Weights of a small image flow-matching model.
Training: cautious_adamw at rate 0.002, 6500 steps, batches of 128.
Data: trained on regions of photos with short descriptions (Visual Genome), 203450 training examples, 4.1 epochs.
Rows from block 9, named by matrix and row number. Rows with one number belong to one neuron. Each number is 500 + 25 x the weight over its row's rms, rounded and kept within 0 to 999. All counts start at 0. Numbers have three digits each. After the name is the row's rms in percent of the matrix's.
# fc1: MLP up (model.blocks.9.mlp.fc1.weight, 640x160), inputs 0-79
# fc2: MLP down (model.blocks.9.mlp.fc2.weight, 160x640, transposed), outputs 0-79
fc1.79 088:511518499492496492502542476504482546523520490497472482463494487541516551445542497494510523533512555523549509453502478532487505534477509461446547529514513548488531476501536506457505499498528515493505470530476526485482515508499458516501512503
fc1.80 093:464481494507524489482504515512518540475504545552525487491534456480495535513484499495447497481511480487473490512478451507477467434516512498491466554481483503540509458509473488537522463478474485476527489497441487496504516492501459475505510486
fc1.81 086:519468476479503514475496523484512500488467493467484488469480456499448494529494506527513465485504503513558448452501546495526467513463482452516486526489501514453478447505510472521545469504456484514474515516550484498513464499504494502470545485
fc1.82 096:478513522502466488555501478508499526522498535486565512514489507496481527498476507496515492489491495519508505542476466467494488445461522514455448521466535521470510476443471507510507429531500479506534530493524496503481497493521493493467502541
fc1.83 094:471465485513461492508522468490481486524481478490514473523471461507530527488492489442459472461503496513531501472518489500550489445486486486492502562507511485461482452512514530536479466514533467513538498480523502474511497467506480480472518477
fc1.84 084:499539480463492568465515504532488489446532466521478519491496447519542498486517466523486478485505524495499466468485504465503529523462475537487510469549530522484538464533519459502506489525538487533474487523472511491542487489531507514526500504
fc1.85 084:490466514493505517481520480531498539491499508508514495499460529487456479489532487510454539525489500482501499482476522475489528503457490509472459537505510506525539493484530515491507455528486487513457524517507519470516524485491456459466494447
fc1.86 112:498530470493536506497542494492494483496475469503472556511497497467514521500504488534447530482465463486484510494504452454521494515439493509519462534498495496503520510484518472491532482547504527475525505493499492509528494546504491476493494519
fc1.87 092:539515526516481505507517454504468489510504524483534460480511494464459470479557538451510513489521502460507521468487513458469507527489504496509456468482501503472437494532467521526484499504506536534505500537501493483534546498486531503559482519
fc1.88 087:487504503458480471521507502494506506513528491497544520470531533542473493528519505497501544482503474504486513501493508496487497526484476503483507518470510509449509496507494488534494525474494456522475483486522526546499489456457478492537475470
fc1.89 095:506540519473509517472474496553529514453508490500504517462538510512453497474510508474536532523513493527547508495543516488513527492493490502501557487535476507517476452528445522519544509508473527509495529520513493489543521475499500486504477502
fc1.90 083:488543530493494509505490488516503467423547474536508499486506474531513534512490473484520505496462485486498514518504502459452508504504499454516475504505499516534449484466515473475473519521435510524517537503540498505494448433503513491521495515
fc1.91 092:544489518482526515493511516515512509480491517464481469498480499496523507542492537520514464514474495513461502508447521553488523495511517501471488492470456498495509543484429530448533520530505517513506513457489492499527513501527493492492517491
fc1.92 097:471530504508492463476519477507498492477497493501479488500468522518521518470494491494492544466525518476537486504482449476499482527480495471488488523479469484486542485506516541479524552544532517480476523494527491509504512508486500481511524495
fc1.93 095:494493485481528503499478488525490466513515483520517530507476499512464500503517477474485514511511463481494483483477500531480523528487503494490525477494488547511531504498490498456512497475496467512455450535494503497548515457515502535514479483
fc1.94 106:535491540502498509496486525546525480476522514522526535482512424502478503500513511488490525515472487545501489525533450511478505470495484506501534498503509464504525509482493497498521521482485474486487492510499488532542501471467509516502483557
fc1.95 097:500540456479525439485504518485478503508448507501440486499502509502498514503508456536470491488511516480515533471510536486461510507510476490525480499521531500473461507480533497488454460521506521489472473474504477508459519515508486451482476503
fc1.96 092:460469519520502532545516528531550489442477510489457529474525476532492540540548492514529476507508501473511472519529500509504467498512498473549496502476471480507477540508484511514515519517502496473459506533531490519535468453466485537463493502
fc1.97 099:491488548526474509476522508535537497481507490511546490493517540512510432511502496495451479493518493493463441504515510509475476481511531483503490476508524529516472478493496503505498464496513487551549497543539526473531508517489527523489469520
fc1.98 113:454518484527466497455447501540505500445494470456527497505504491532507508493497464510507509487534467512491500480468515474514515504489463520491514527511524503507495497511499520485512494480561515463539428523487490488527522501522493524519495473
fc1.99 093:530535472477522508484514506492555474536489547508487526496508518514503510497503505433505509533532513513510488476476520490549490498538546529519561506508476506531458472499474528475521507463481472457494511476546472502508493467532491542530491478
fc1.100 086:482523501517534508509441454488477463478517515492526532480520472493490522494550485504494500488522487485515492487517526447490529498529506483562484514496528500494506510491476518538479479519473482480476464490504497453473513489518509525492503499
fc1.101 099:490513500484480505464478513483452486500564451508491503452527492524510509463498482470468469535494497544501509484485505525540487489474487468512491482499524484497475535459504500472478503487484484521523498463493512448512485457458517539535487485
fc1.102 118:537484477465496533499513469522516520507520499538516513500547499487460508515552489530420531496511475491511549491477468488493502452472487479519523489544495484493512483520474534500517505509467467519539502495519508482506479491483526497520453507
fc1.103 100:518507524501506480515527512515495513498531513510499504486485500514510489479478497450509540525487492543464520533495460521507525481504544451512485545463471522544506573527483465513528553458458501521497484481500506504486508473509507483476477499
fc1.104 117:475506477508491456538503522496483491502467518488484553452504537466469487533514444501461527514498495474499468489530466496528516478582467497546492534487511523518524481523510468501491528516517477528448474546526510471489503514499486515486489498
fc1.105 084:462507490475469482490513506484457497507498468501529456510534512513518507462473515476483460496527490500482516538490464489481444521485505460514477530484527493508543473460511541483548497501500548473545537480513455464490485474460534507493502507
fc1.106 086:541534524495472508534521519503506476503510512552509479474511497536472515479467524477530513478484507523533492487549524523469477503486528464551506498524547482523480525532471472501486508475453494492472499487458525549550484483512486493524489498
fc1.107 089:511544493517416491505457497464492453472532497496506516467488483493531479544532481510522539501501487493496505484497517476477521559512494514521517535515485492485519484514481508490495501518525555556480472543539496502508502457480474486538494506
fc1.108 093:492525502450537510475496531504505490483510498481438516479493515484492466523507497505459471528490528500532511456456474516556505493509487529501534461509479498505543507525476497498520500505535526495496456485525545512539472473521443511491493475
fc1.109 093:502504478513492523501559515446501495489490507543526498511507515518537474471480543459514529503503530498529514488549504476518472468469495443519499519524501488508495430535541539522490477520531480508527490498496473521506454480491494486504476481
fc1.110 128:482499495562533536487523530527489516486523431499498429483569527511524477479454492492520533476488446491484511516501493489458524532528506523479529510508487572502506471459480524526513540527498501522531459495493519508522509521453466466502494492
fc1.111 081:499508518502498490529490463547474509551497497503476509481530506497482511497502506543514542497472502463521476493509451473508479463448505534528557494498521514515525529512460516480546527539472542505489454516489517563484491461474494527498490502
fc1.112 127:502449475512456512494492520455515484497533427485520466504523480508520520502490490486485502516472491468471493515525512467499512517520470471526502486534509473466526484501477517517558482502532486525496526532541501532516487479505495517498506479
fc1.113 106:529481473526484519505480545509502514476541525490504489456489487535532485499512507559503491546548446506477506492498528461497508550479495535518509475479507571456531496535462458478494556500489533514488486509525555515495481521501491499526492498
fc1.114 116:493485522487488511534462507506519435491506487468501509472503510533526494517447511538496500500459494485496465564515448483492493530529489495480508450507519478507558496535517513534536467483508473491487528502496494470490490469509527485460472472
fc1.115 090:504510505507483499500523492502518538551492464521491516482470464504527488478513483458510474536483494510528508500509453525493491537482538484517484475494518514477540445477465525493540545485486473501522506464504464510492497504476484557478464518
fc1.116 101:503513498501470503543503519504483453498506498521491481505501494468449498510508468509449526468523523483527532489508455441506516470478471522466450517545517506470471464486522515507588506518525445490504500469509479515516504491499466501477494499
fc2.79 086:509497479511484484509459518506529515459505488532506492508517510532494513439495519479462482485478457508496497552502516489498471497552466509547499474444529510517460480499503491508503559511475481464506524504508488484528494527537505523543477540
fc2.80 085:474535469517465477531476478465473530474449493524516446539550509544515482480428508477498525520503480505492532534475485516550479514495492482512477510538487491471527497513510545524539498496433476489525524510474507530495511484500511478517453517
fc2.81 090:507495473523492478489474494462477483503482497567463508473531460471518501466502503507436561498507472484476494471472515510493517514470497531513480491484504507474505494526516560536477520548502477504500516471520520476511510486476535510540468526
fc2.82 098:489467483537528481505448517493484532520511462522487474503546522526487493476506464494479520495480444489518474492505476489461471513543529473488550502444492491465526511524524493524504479466513544530488509514511494545486504495527465465487505560
fc2.83 090:515531482533515486499470485489500487496492484541514451494492513460503532444466533463481497527477451476492480540464528488493467522500469501483477468509501508478510461506504504529495519513483501515502498471529470517470492538514520499506495543
fc2.84 088:498503495510458440521516499495481513513461483555493486475558495528468524481498526500470509525496434514506506514481495510491478501513511478520528475491503458475509503496499542481496481502456503460494469533473514485444523465517512520530516475
fc2.85 088:490539480509451465499457485450492496516482471494474452490499516530512527475440519489531478528501455534494498533493512483492466527507525511506480521495517539474498470464490489471514493471467503515524513494494526499467463486473505473475484522
fc2.86 105:492505535524403474524488464507463532489510495552503456457543472500519509480492522502481521524508496480508494501490540485497482463520516494519520483487477510498515519542473544520517536484470461522509522512495519501467508502482504496496469536
fc2.87 099:487451510492533526553452561534512463508520508465491506525429515499518500538483513512476525526486510486488521529493507540494483469535476469521496492509507488456517524506498504522466493546518473476516455535504523532500512525481484473493491521
fc2.88 086:490468500489529484497553499502471480475480489470500462540525521514501494513490531483478466560504541501484478493527491540494515491461511517520455475467487540505495427503515494484511481512461446476540529471546497525512517524512520498503531487
fc2.89 095:453507467510493512537506513516496479508462493523478474525501482494514529470482483472499504528520557517514495507512527456499498505471462494516558496489541523506482507521518516479479491510464544511517536553497512531528486504485537495475447458
fc2.90 090:508487510542472490512483490483522511526479496537471450522506448512527524513502494467506532486494450503507461488463510471508527518538483484518520516468478509486484491460502536497520498481498524491508502494502483498458499481530544500531538508
fc2.91 104:525483499550482462533488489474492518466538465523507489479480488489474539499505514497469496511480432471508516533516495471467461491483495463485497513499516496486527493528490533489531483498524488541496503497519481477469492533478522473528521514
fc2.92 099:491534514502522541518500525509530521509509527526536467527505458509502483481514486555447488512463529478541540465525447490513524511488487491518484485522510518537521538460468486531483538503494512452531503489491486461488507478474504517485477490
fc2.93 082:503539463468473452499451489436493511485477490500461503512480501490508531505481568494479520455491508494507527517472489486473546512494537450471500492486485505439466453529512515474465485481501472525476474497510508492503520490482499500564520532
fc2.94 105:496483492452500501494501527541531487459498511512496510490562443525526515497458530505527476515494522431484482498552490505493453522527491511477463483501508524534490514516459508495484501513470527559479534474491502523505487481524529507475502492
fc2.95 087:499514463537477483483497501503528513493532472452498498475495486485503488535511480527464530559484472532519470504523551488520494479485507471531541498484467521537532487517491504500519565486470462488478521499455534480524534491482502483465486479
fc2.96 101:482542525497450498474494522490486508477476455559474500531552536485478481491511507515487473466478529463486508530547514529497485525511482499458462535470523495456516480510556461509495501503519518479470465462470546498475469521512492502474497494
fc2.97 091:516573550453471466475512548486513518481479501532482479484517490467512432514489464470450501512537497504489470516450505527528487513479528534476488515500473477493507505518470504522498461484533477498545474525484462462526491500476520551496451486
fc2.98 109:570493522482456493483484474473482496514489497535487474506496484489527522491500572496533491509457535501481507517500514524517503543510512491507520486531471526478545479461493478509483512511522532524487501487498484524478495510509493448470478547
fc2.99 093:546521488500459468487473451478517468501500517503507495464478531489532567485503491462470519522509513489481480515473481503535481493479472453492519514459561505496535496518502498480481494518465504516502540532516477490468466509505525494498527514
fc2.100 078:513498512495452457489542521491470529509472452506507503489550520539523540490532505486483530527507481470496508543480488538498522494507494529475467527505489494495446507506476511532546489532468496525476518478531486485531503477500509503491441507
fc2.101 098:545493515513486532498471512527521510488497483486493499507510518480455493487523495461534497548537540504477467505465461510511525513474515532494493515540489512487462530483545469500526477509484515472502468554465481514515472501484498523515492504
fc2.102 136:475499503519493492515482521521512480512519487466508543494474434511544473517498491480544481513522458516500470502506508514504529488525478542538512484469473516520511523505504489464506442506504526526472524487539489492534480510528519509493494513
fc2.103 091:462488532533455514518504476485463488491482518482502508486494502489535535477475535468492505508468451505475535539491509487512505490530520492463460511476468528533457510504476468543487527493466463539511469464481523511488520513541477540464495488
fc2.104 120:496483521507515497424520498549516493519458510488543486532493515527520511517498537528491499502518458482540500517468544529530487473459544535473480543513531457499471528553514506496506522500516500505486504493470514508473534507486519545532516495
fc2.105 089:490485548482477518524507503515489483543457500529500488514537514536510496498519451486469506506467509474497481525507447522487520520481496491476506522476464476493458538514480508526473457512542481481457474501482484458520510487516494528466502535
fc2.106 080:517518511513443513501476546507523507514485504536513533441515511518524533497565540516492549451503471509536510478538490492507493487526435497472465470498492523541499487536483537519520522470467505490483516480470541510491483474473450482532519456
fc2.107 092:543468497492487484484530521543510492525462480468489490573510518506472515492516462492474486526530490507521516500502539504505518436497499513492482501459521494490513484539526524490523483505489492442483522471489535511527539509531514490482497481
fc2.108 090:497522487548485469504514467481497530517513459538554508510506496492488574469546527518509558487491436471529457497526466469458497476498455459505541526507481494488463459491498530484547465513522509528529491507467538494468497537500506523487509476
fc2.109 088:493543542504510499510502544474484506468487498487486468532516488521522487535518459464516477487498490506519458493433473520512483499482450493477511517493496514504521475512509463469506468535493496479474489549513524471503490527502493480515529488
fc2.110 124:525523489466499483514443426495497498509474533543465545524482512476490532489490503486512479555494497528510454506463524471513477504469496463532518487492503469510500517502541478481517493492488522494469554530508485512474488482524495474525527510
fc2.111 085:492511502496498480520485484529525504491486484544519487446558528520510539485466500547477506534481496510516469531472493528494509508517465515500495431489507476467452551450549543428508497477478522522468506525483499515505522506515517494513464520
fc2.112 133:488506520485538495495542502534501500441475527444484461509489543495505510535499535545533515532525536499481467482509526480521490448489538519488501535528520492524455485491538494471473582496475499528474496481504560493481514525525509507497507475
fc2.113 116:498492529494542549477487495508475489553472446517546535538501524488491449511526471491447505520459517493487493488522520498522483476519516500570505516515517520543489490511506547475511469493529471483538516490481489489522539486499509500440525495
fc2.114 122:536502510502526498467558477505502522508475513488492498521501474446459489473521509522555459513525535492569531469470542541529483478455489514492508489494513485505427497465493491528486538505491503508437466536466542486472461498502526522495504483
fc2.115 085:511524501504464467510538499492522512527511502533468523492498458518483499501454503462489506462545455490482492501514524523475474529515491459508534497527536456483496494495488496532494496512436515540479498487495474475495482523485516490527487502
fc2.116 096:489549503481500486454492509489524490516501461517563508471502511455523507489496495457513501507487547551508518507465546485466474506527522506541552481511484508514501553458497513511478539516488518485496503464505517494525536498461463517461484514