Rows from block 3 of a small image flow-matching model, named by matrix and row number. Rows with one number belong to one neuron. Each number is 128 + 32 x the weight over its row's rms, rounded and kept within 0 to 255. All counts start at 0. Numbers have three digits each.
After each neuron's rows are labels from the 100 images, of 14976 (inputs lightly noised), where the neuron reaches its highest value: "strongest on" is what is common among them. Only what is clearly more common there than usual is listed. The data: regions of photos with short descriptions (Visual Genome). In brackets: how many of the 100.
# fc1: MLP up (model.blocks.3.mlp.fc1.weight, 640x160), inputs 0-79
# fc2: MLP down (model.blocks.3.mlp.fc2.weight, 160x640, transposed), outputs 0-79

fc1.633:120130141109175088124138089111188146168089151127127110126115080110100134120112146178120096139124147083184071160094118100054139135119135074110132149109129092075099111090152057170127103100124120119107099150086094166168119122164143102175108114
fc2.633:155065119139114121114173114109147065088132104138116135078126144121159159092092111086126146143100090146083182143128133168199107135084133183149154154169201176187126130130159175168124150133150108124190178091137201114152124132099113146120144161
strongest on: text has "sky" (32)

fc1.237:095102124089187085150111166080055118106154157165120057121131179134155116164114073118074077096121158165172163083148119125093109114139080168182168169151125077089110117140151117073180176131137164149133145136117111121097129105109090144100159129
fc2.237:156163117115080140148121174197158098106139132060095121095165097107128119065085138179141160128152107108136139123125157096135102148115137103156151129161149196116161081121182109227083138110167111115152124155147115159118095160134167099086159093
strongest on: text has "sky" (33)

fc1.113:097078182101125107079164152138129149115180109080071129101099142102154094112147119184091150144174089121061097103109164112166105102170112164128069140091153161108140134076137150170116110158159168132190125120190102176153118143141095099137065079
fc2.113:127141133070170074141078097109148175133154206164112137174156137224129140173104129088114097134149144146184136138101097164071127140131158091156162093132110148095135041106138143088073139162114135095109154046154139088144123124152147146174159075
strongest on: text has "red" (28)

fc1.73:094177148089201164126093110059104127131109163150162095138151133125149096096144160143133132156107183113108202176118133130149130159147060151168150133171097120123134176135190112132153157113093115123105122087135099130088185129147158200139197133
fc2.73:143101152120088091124092148171129141121149088096080171151120150150085179105096145166145115096124100134137094120144122114124156146131139095166094125094161188175148069134176127157119122125184104103086098139160169162144141125118109064130083138
strongest on: text has "sky" (28)

fc1.54:121103150069092140123158185136080112147065164069161149154128158086151118134167114083077145175127096081153102150214122063097085094150147139152115108103154122184066146132154203185134136112142058155130130152115184111157075131154132144170141216
fc2.54:166126117126149145117121102112105184086147164075071129164071136125125129142149104035168143155116157112124107131159140112154151135150153153114123079132146116125159153175150194088106096108130120115160152155079127195103167114128142130143150114
strongest on: text has "green" (25)

fc1.560:097071186106176135115080160152136103185175147142150113135076168138143145061155152129141067169078156184124154173137141198133167089118076117116143137088176097109102146102201189082135096126103162152110090107155110140083109077134125092146107129
fc2.560:167138146104182165135154101062114112106147161130110157130154112135119117150081142072083136116169062141092072140123168142121105170098157123165113112120105152116119155185101085221111131118144135098125122115093152187134094152110157166111128171
strongest on: text has "yellow" (25)

fc1.118:154178130121164106163135151133150132134132132145181135145124115136083139136116137121084156154131158082192155131080108117152146080094106130179154105197163076077098094162174076104170116145134149176145106129160072109069163057086098101155133093
fc2.118:183146088162095129102113105159083111115151109138121135122174120157097157072119115172121114096111093176109117117097102155090129152123174158088108101118136178145155175151157151204113110112159138095121135056160164176148059187150122108146159127
strongest on: text has "sky" (38); text has "blue" (26)

fc1.328:120119138157210149163121139054104073141062108093116103148114135118194164152093110131077126128125157080135129138112117153176116118084120157148098099134088137134144194103131099137135157151127152094102128141071107152170120135145173186137132085
fc2.328:103131108101078100107112173185146114118108126119128128086132079163116130124129076066167089195080103140144136158128128167135117125134113177183153132090160109143105075117177158231143141138173117075171153134141163154153141105078105134151156116
strongest on: text has "blue" (27)

fc1.548:134127122124137163172156095097107096124111112160088143086158137167111130084105111182127136065149105144137141126093119098144171122155083171081137181113140197102140173173121097128149105169148110140100115120122130136105183131122157103117061140
fc2.548:137106181145103134160163085175172087131110111191140115154079168122105115113100086122153140147127106142154166165163146117114108131086149135148109092114107112106075181095135155170138149116103172160127149066153164137145160090072109100163192084
strongest on: text has "blue" (25)

fc1.476:153132089223100161100156135157116128086173103075122122103162158147119130147080102124076125063156077143171091139117087135146152076144104124156118120169071160103101183111121170221136114122093118143149144141103149149134171138120154092081106188
fc2.476:145161139122147150120062168123130157148124079112110096149087107096112124135099118095132153131130137172112155167125065169152107105142104155129126107151116135169080122182176154151119156113127120081129152059181125179104103117148145100198114095
strongest on: text has "red" (26)

fc1.412:184153106145089217155126092099139087139149158120133120081135106127127136134086092115059131130106142078130096113151117072103070060108112168162101150142128183180099140115152139113074152146139117077097139108149122103184166126127125134168148171
fc2.412:157114131159124136131156124173100175131078132132123098101198110162099121159124140103208144140123162131160083167102096169108170124070145145114120120108112130169147092130109122163127060076164131077161110056104142149115106109099119135118107148
strongest on: text has "blue" (31)

fc1.409:109159173082163111078055129121156079098092113068163125105185146124143058162113131080117105127137173165171112139091132084139152150108085188126155166091143080134061150171189084137121128135159123101136147171143085189127127165127107142101157140
fc2.409:183128134143115136119173135156152130114183122178131116152102066123120162091111109198088147179169161164158135112097166190111144134092179150145119120185144161131168142170131160175126157137216124134144141140176144112185102172153168094169108122
strongest on: text has "sky" (25)

fc1.401:121066178061177143119105129135086181077141129155128164103119130092107124130137120135165165094092083050137110095125156129093158109118205093110133099085144202145112172135167132113152120101086082076033169128081152136135109110144137123137116080
fc2.401:136121152139121106152161146129105087150147164076156101177105077149114188124177140163089168147053165143150174120142118170138092092137096094132155087091061108118116148176148144120087139110157104211157123152088079100106147127220105155153098132
strongest on: text has "red" (25)

fc1.452:134199158114076138102131135154104123181102101098154107131116087157117108160118159171102098085110150095147159085101140068134087169147100047169125138138105098100131132129179080161175154125129106181099122083109078153157156155135080134198133150
fc2.452:115073089154149117085130137172171073125124162086144111082111161111142179093127150152107128130114144169093139164154163135152112143096174215132129088141139141143141182139149174152105143151155146101139181162134167174148108142091130068103107143
strongest on: text has "sky" (32)

fc1.157:100118176141112169140100129131156122146123183146099163097169077163167092143110087162092111163111125152158117134111133127156201086105094205094189195154179114148087126162174160135120146105173176109129141135102118126182095140125134184099117131
fc2.157:171127112155113139151150109076121156097148059114096067161134084111134116120129117109085154135122137141093191052161128097103101107201192132155124143140067111135173070126112068095091103106162128120141160132137115088143153134195085116159106085
strongest on: text has "sky" (28)

fc1.625:130129079129157169160057138122104133157075086106127125161176084113124102165110130138143125140109121140185164109172083115090057102140131125103077161162193162156094109196095166159162108159089117074151146164102186129150103119120103075110127143
fc2.625:117133171094075166076136114149168101096167109132131113125128124107138061158179098127140123156128089145091187105132168148178142116151185120136143175103144143118118101105181165074128173150119169194156148122095103195141126097184166132162146115
strongest on: text has "blue" (27)