From a checkpoint of a small image flow-matching model: activation gelu, width 160.
Rows from block 5, named by matrix and row number. Rows with one number belong to one attention dimension. Each number is 50 + 15 x the weight over its row's rms, rounded and kept within 0 to 99. All counts start at 0. After the name is the row's rms in percent of the matrix's.
# q: attention query, key and value (stacked) (model.blocks.5.attn.qkv.weight, 432x160, the q third), inputs 108-159
# k: attention query, key and value (stacked) (model.blocks.5.attn.qkv.weight, 432x160, the k third), inputs 108-159
q.126 074:44 33 37 58 37 56 61 27 45 72 72 41 37 36 52 36 61 46 57 38 64 40 35 38 49 70 50 43 61 50 55 29 63 57 50 36 40 57 68 58 71 47 44 51 37 60 53 47 27 26 23 37
q.127 094:61 30 35 40 71 37 31 33 47 64 70 40 78 37 46 43 21 27 49 60 62 52 56 60 61 60 59 40 56 59 46 57 46 40 33 58 64 60 46 46 52 64 74 38 73 36 22 59 79 39 60 52
q.128 109:48 54 46 53 58 55 61 56 19 36 30 38 72 29 68 42 55 42 44 55 64 58 57 62 42 36 40 62 50 60 71 46 62 49 67 41 55 74 56 48 40 82 75 58 69 30 46 70 36 35 80 46
q.129 096:46 54 31 39 71 63 34 22 42 50 62 60 49 72 60 34 39 54 45 54 63 53 54 37 61 45 56 52 41 74 52 50 49 52 37 57 33 50 36 19 51 61 36 48 71 55 43 52 65 24 42 54
q.130 103:68 44 56 41 55 40 69 65 65 44 55 30 48 57 48 57 38 28 56 50 49 38 38 30 39 89 64 32 46 52 38 21 37 59 41 71 46 36 34 62 63 52 12 44 52 70 42 45 49 46 32 53
q.131 090:32 71 54 70 56 38 63 42 59 26 46 41 59 37 62 37 41 67 17 48 57 47 62 40 47 53 20 32 57 52 37 56 43 49 38 56 52 34 27 19 64 59 28 72 56 40 49 57 32 65 33 53
q.132 102:44 54 13 46 51 56 30 32 37 52 54 43 66 73 54 37 28 53 66 65 58 38 33 53 36 23 54 71 45 47 37 50 44 35 38 31 61 54 72 63 33 43 61 55 63 46 50 83 36 36 55 56
q.133 098:48 34 40 52 44 43 24 70 39 53 59 26 77 70 54 69 71 75 66 60 48 56 51 33 24 38 59 40 25 65 53 30 35 58 59 48 69 06 58 61 80 69 72 46 27 41 44 52 80 59 41 46
q.134 088:82 26 32 56 50 35 39 66 63 30 61 51 52 51 27 53 53 35 46 52 48 67 37 69 36 55 51 44 30 31 63 36 37 37 72 38 17 48 30 73 76 46 28 42 28 55 57 47 35 79 31 35
q.135 082:08 70 67 43 54 41 43 11 47 16 27 44 69 77 81 37 51 29 48 45 55 51 52 64 38 39 44 44 65 82 67 72 19 60 49 36 66 65 60 27 56 42 37 79 43 58 41 53 28 21 46 70
q.136 096:34 50 26 10 78 38 63 59 36 64 60 37 46 39 38 66 38 63 42 62 55 35 40 58 32 46 73 37 44 33 53 66 61 65 62 32 58 73 42 40 16 48 61 57 58 60 42 66 34 46 64 43
q.137 100:72 36 52 80 35 46 54 42 38 78 60 50 70 46 30 48 51 67 64 51 54 25 55 39 30 58 62 54 49 54 31 58 70 47 35 27 60 58 31 61 39 49 43 43 24 49 54 47 54 39 75 66
q.138 066:33 55 23 62 40 47 35 39 41 41 59 43 57 57 35 41 47 46 56 50 48 22 47 84 45 50 53 56 36 48 61 58 75 71 50 15 72 46 69 69 19 44 50 45 42 52 38 27 83 38 59 51
q.139 107:50 42 73 52 29 44 35 69 66 28 59 42 37 35 36 69 71 54 50 52 62 39 55 70 53 27 64 40 32 37 65 46 70 40 43 48 28 31 76 52 71 56 51 52 50 52 40 52 61 65 47 41
k.126 098:55 73 15 52 74 56 56 41 32 58 55 61 53 43 47 31 54 49 53 38 53 61 42 40 58 41 51 46 58 27 44 36 20 56 57 56 61 30 45 45 25 35 38 53 76 46 56 64 67 19 54 62
k.127 100:27 38 34 25 56 41 56 26 32 37 46 41 67 51 25 71 66 54 20 44 60 17 39 50 44 43 12 42 22 70 59 82 39 25 47 68 57 66 53 39 27 52 48 43 78 40 21 42 51 46 68 62
k.128 097:45 59 50 35 32 33 62 43 60 51 43 66 53 45 39 55 59 27 33 28 75 44 42 52 50 49 46 63 50 82 70 57 52 20 65 38 68 80 34 44 41 50 44 38 67 58 30 44 33 77 42 64
k.129 089:33 50 51 29 42 76 52 32 45 48 56 52 79 43 49 39 37 49 21 23 66 44 48 65 43 65 32 46 60 87 63 42 20 41 58 58 75 20 47 39 38 38 60 56 53 74 41 61 31 33 54 59
k.130 089:60 45 35 66 72 75 71 66 61 69 62 24 28 43 77 25 61 41 44 55 54 56 54 54 71 46 75 57 56 54 58 42 22 74 52 30 41 64 33 50 48 42 46 53 25 66 56 29 54 38 46 65
k.131 100:66 64 79 51 56 38 37 69 44 24 27 20 24 59 31 56 54 48 45 66 47 67 58 49 54 59 58 51 45 76 42 38 42 71 39 55 51 49 58 55 82 58 06 59 49 38 40 54 27 69 41 21
k.132 101:51 38 39 31 26 17 50 70 72 58 55 47 66 43 27 68 39 28 48 41 30 34 49 33 15 51 36 33 34 56 49 55 62 31 56 49 68 30 59 43 29 42 54 34 61 70 41 73 53 45 41 38
k.133 107:75 64 62 58 51 54 24 71 31 55 35 32 43 56 47 42 65 31 72 44 27 60 52 33 41 38 80 44 57 31 46 25 37 76 37 67 52 52 60 49 83 56 44 48 26 31 56 26 65 46 33 35
k.134 095:57 25 63 80 62 54 47 82 54 65 51 47 55 23 52 70 66 54 53 34 31 55 79 74 61 38 77 42 30 28 76 27 42 83 47 43 25 56 59 75 62 48 42 51 47 60 63 47 31 75 45 60
k.135 096:31 68 62 10 65 46 30 22 63 31 56 52 69 80 64 60 58 40 44 50 42 57 62 47 62 47 20 32 71 87 54 62 53 60 43 48 44 54 56 45 50 49 54 50 69 57 53 59 32 53 61 44
k.136 111:38 42 52 45 31 42 40 46 49 61 49 74 66 35 41 50 33 65 59 42 64 30 52 52 55 38 39 52 28 51 56 58 66 16 49 34 53 63 57 59 48 55 66 20 46 42 66 51 47 45 64 54
k.137 099:99 64 59 42 41 51 50 50 26 59 53 35 55 69 49 88 71 57 47 48 44 42 45 48 30 67 82 51 52 18 48 40 36 67 73 43 42 53 40 39 40 67 26 40 54 41 55 70 32 38 55 29
k.138 109:33 71 24 54 37 35 27 31 35 64 52 72 80 49 60 28 57 47 65 75 61 37 49 56 41 35 45 52 38 47 80 65 68 27 54 44 70 56 62 61 36 39 65 63 59 54 44 52 54 34 63 47
k.139 093:65 46 56 51 65 73 20 55 32 43 69 59 32 44 68 53 60 50 68 59 52 58 64 61 47 66 69 50 34 21 22 52 87 63 55 30 37 63 68 51 46 78 71 51 23 71 45 55 62 61 66 34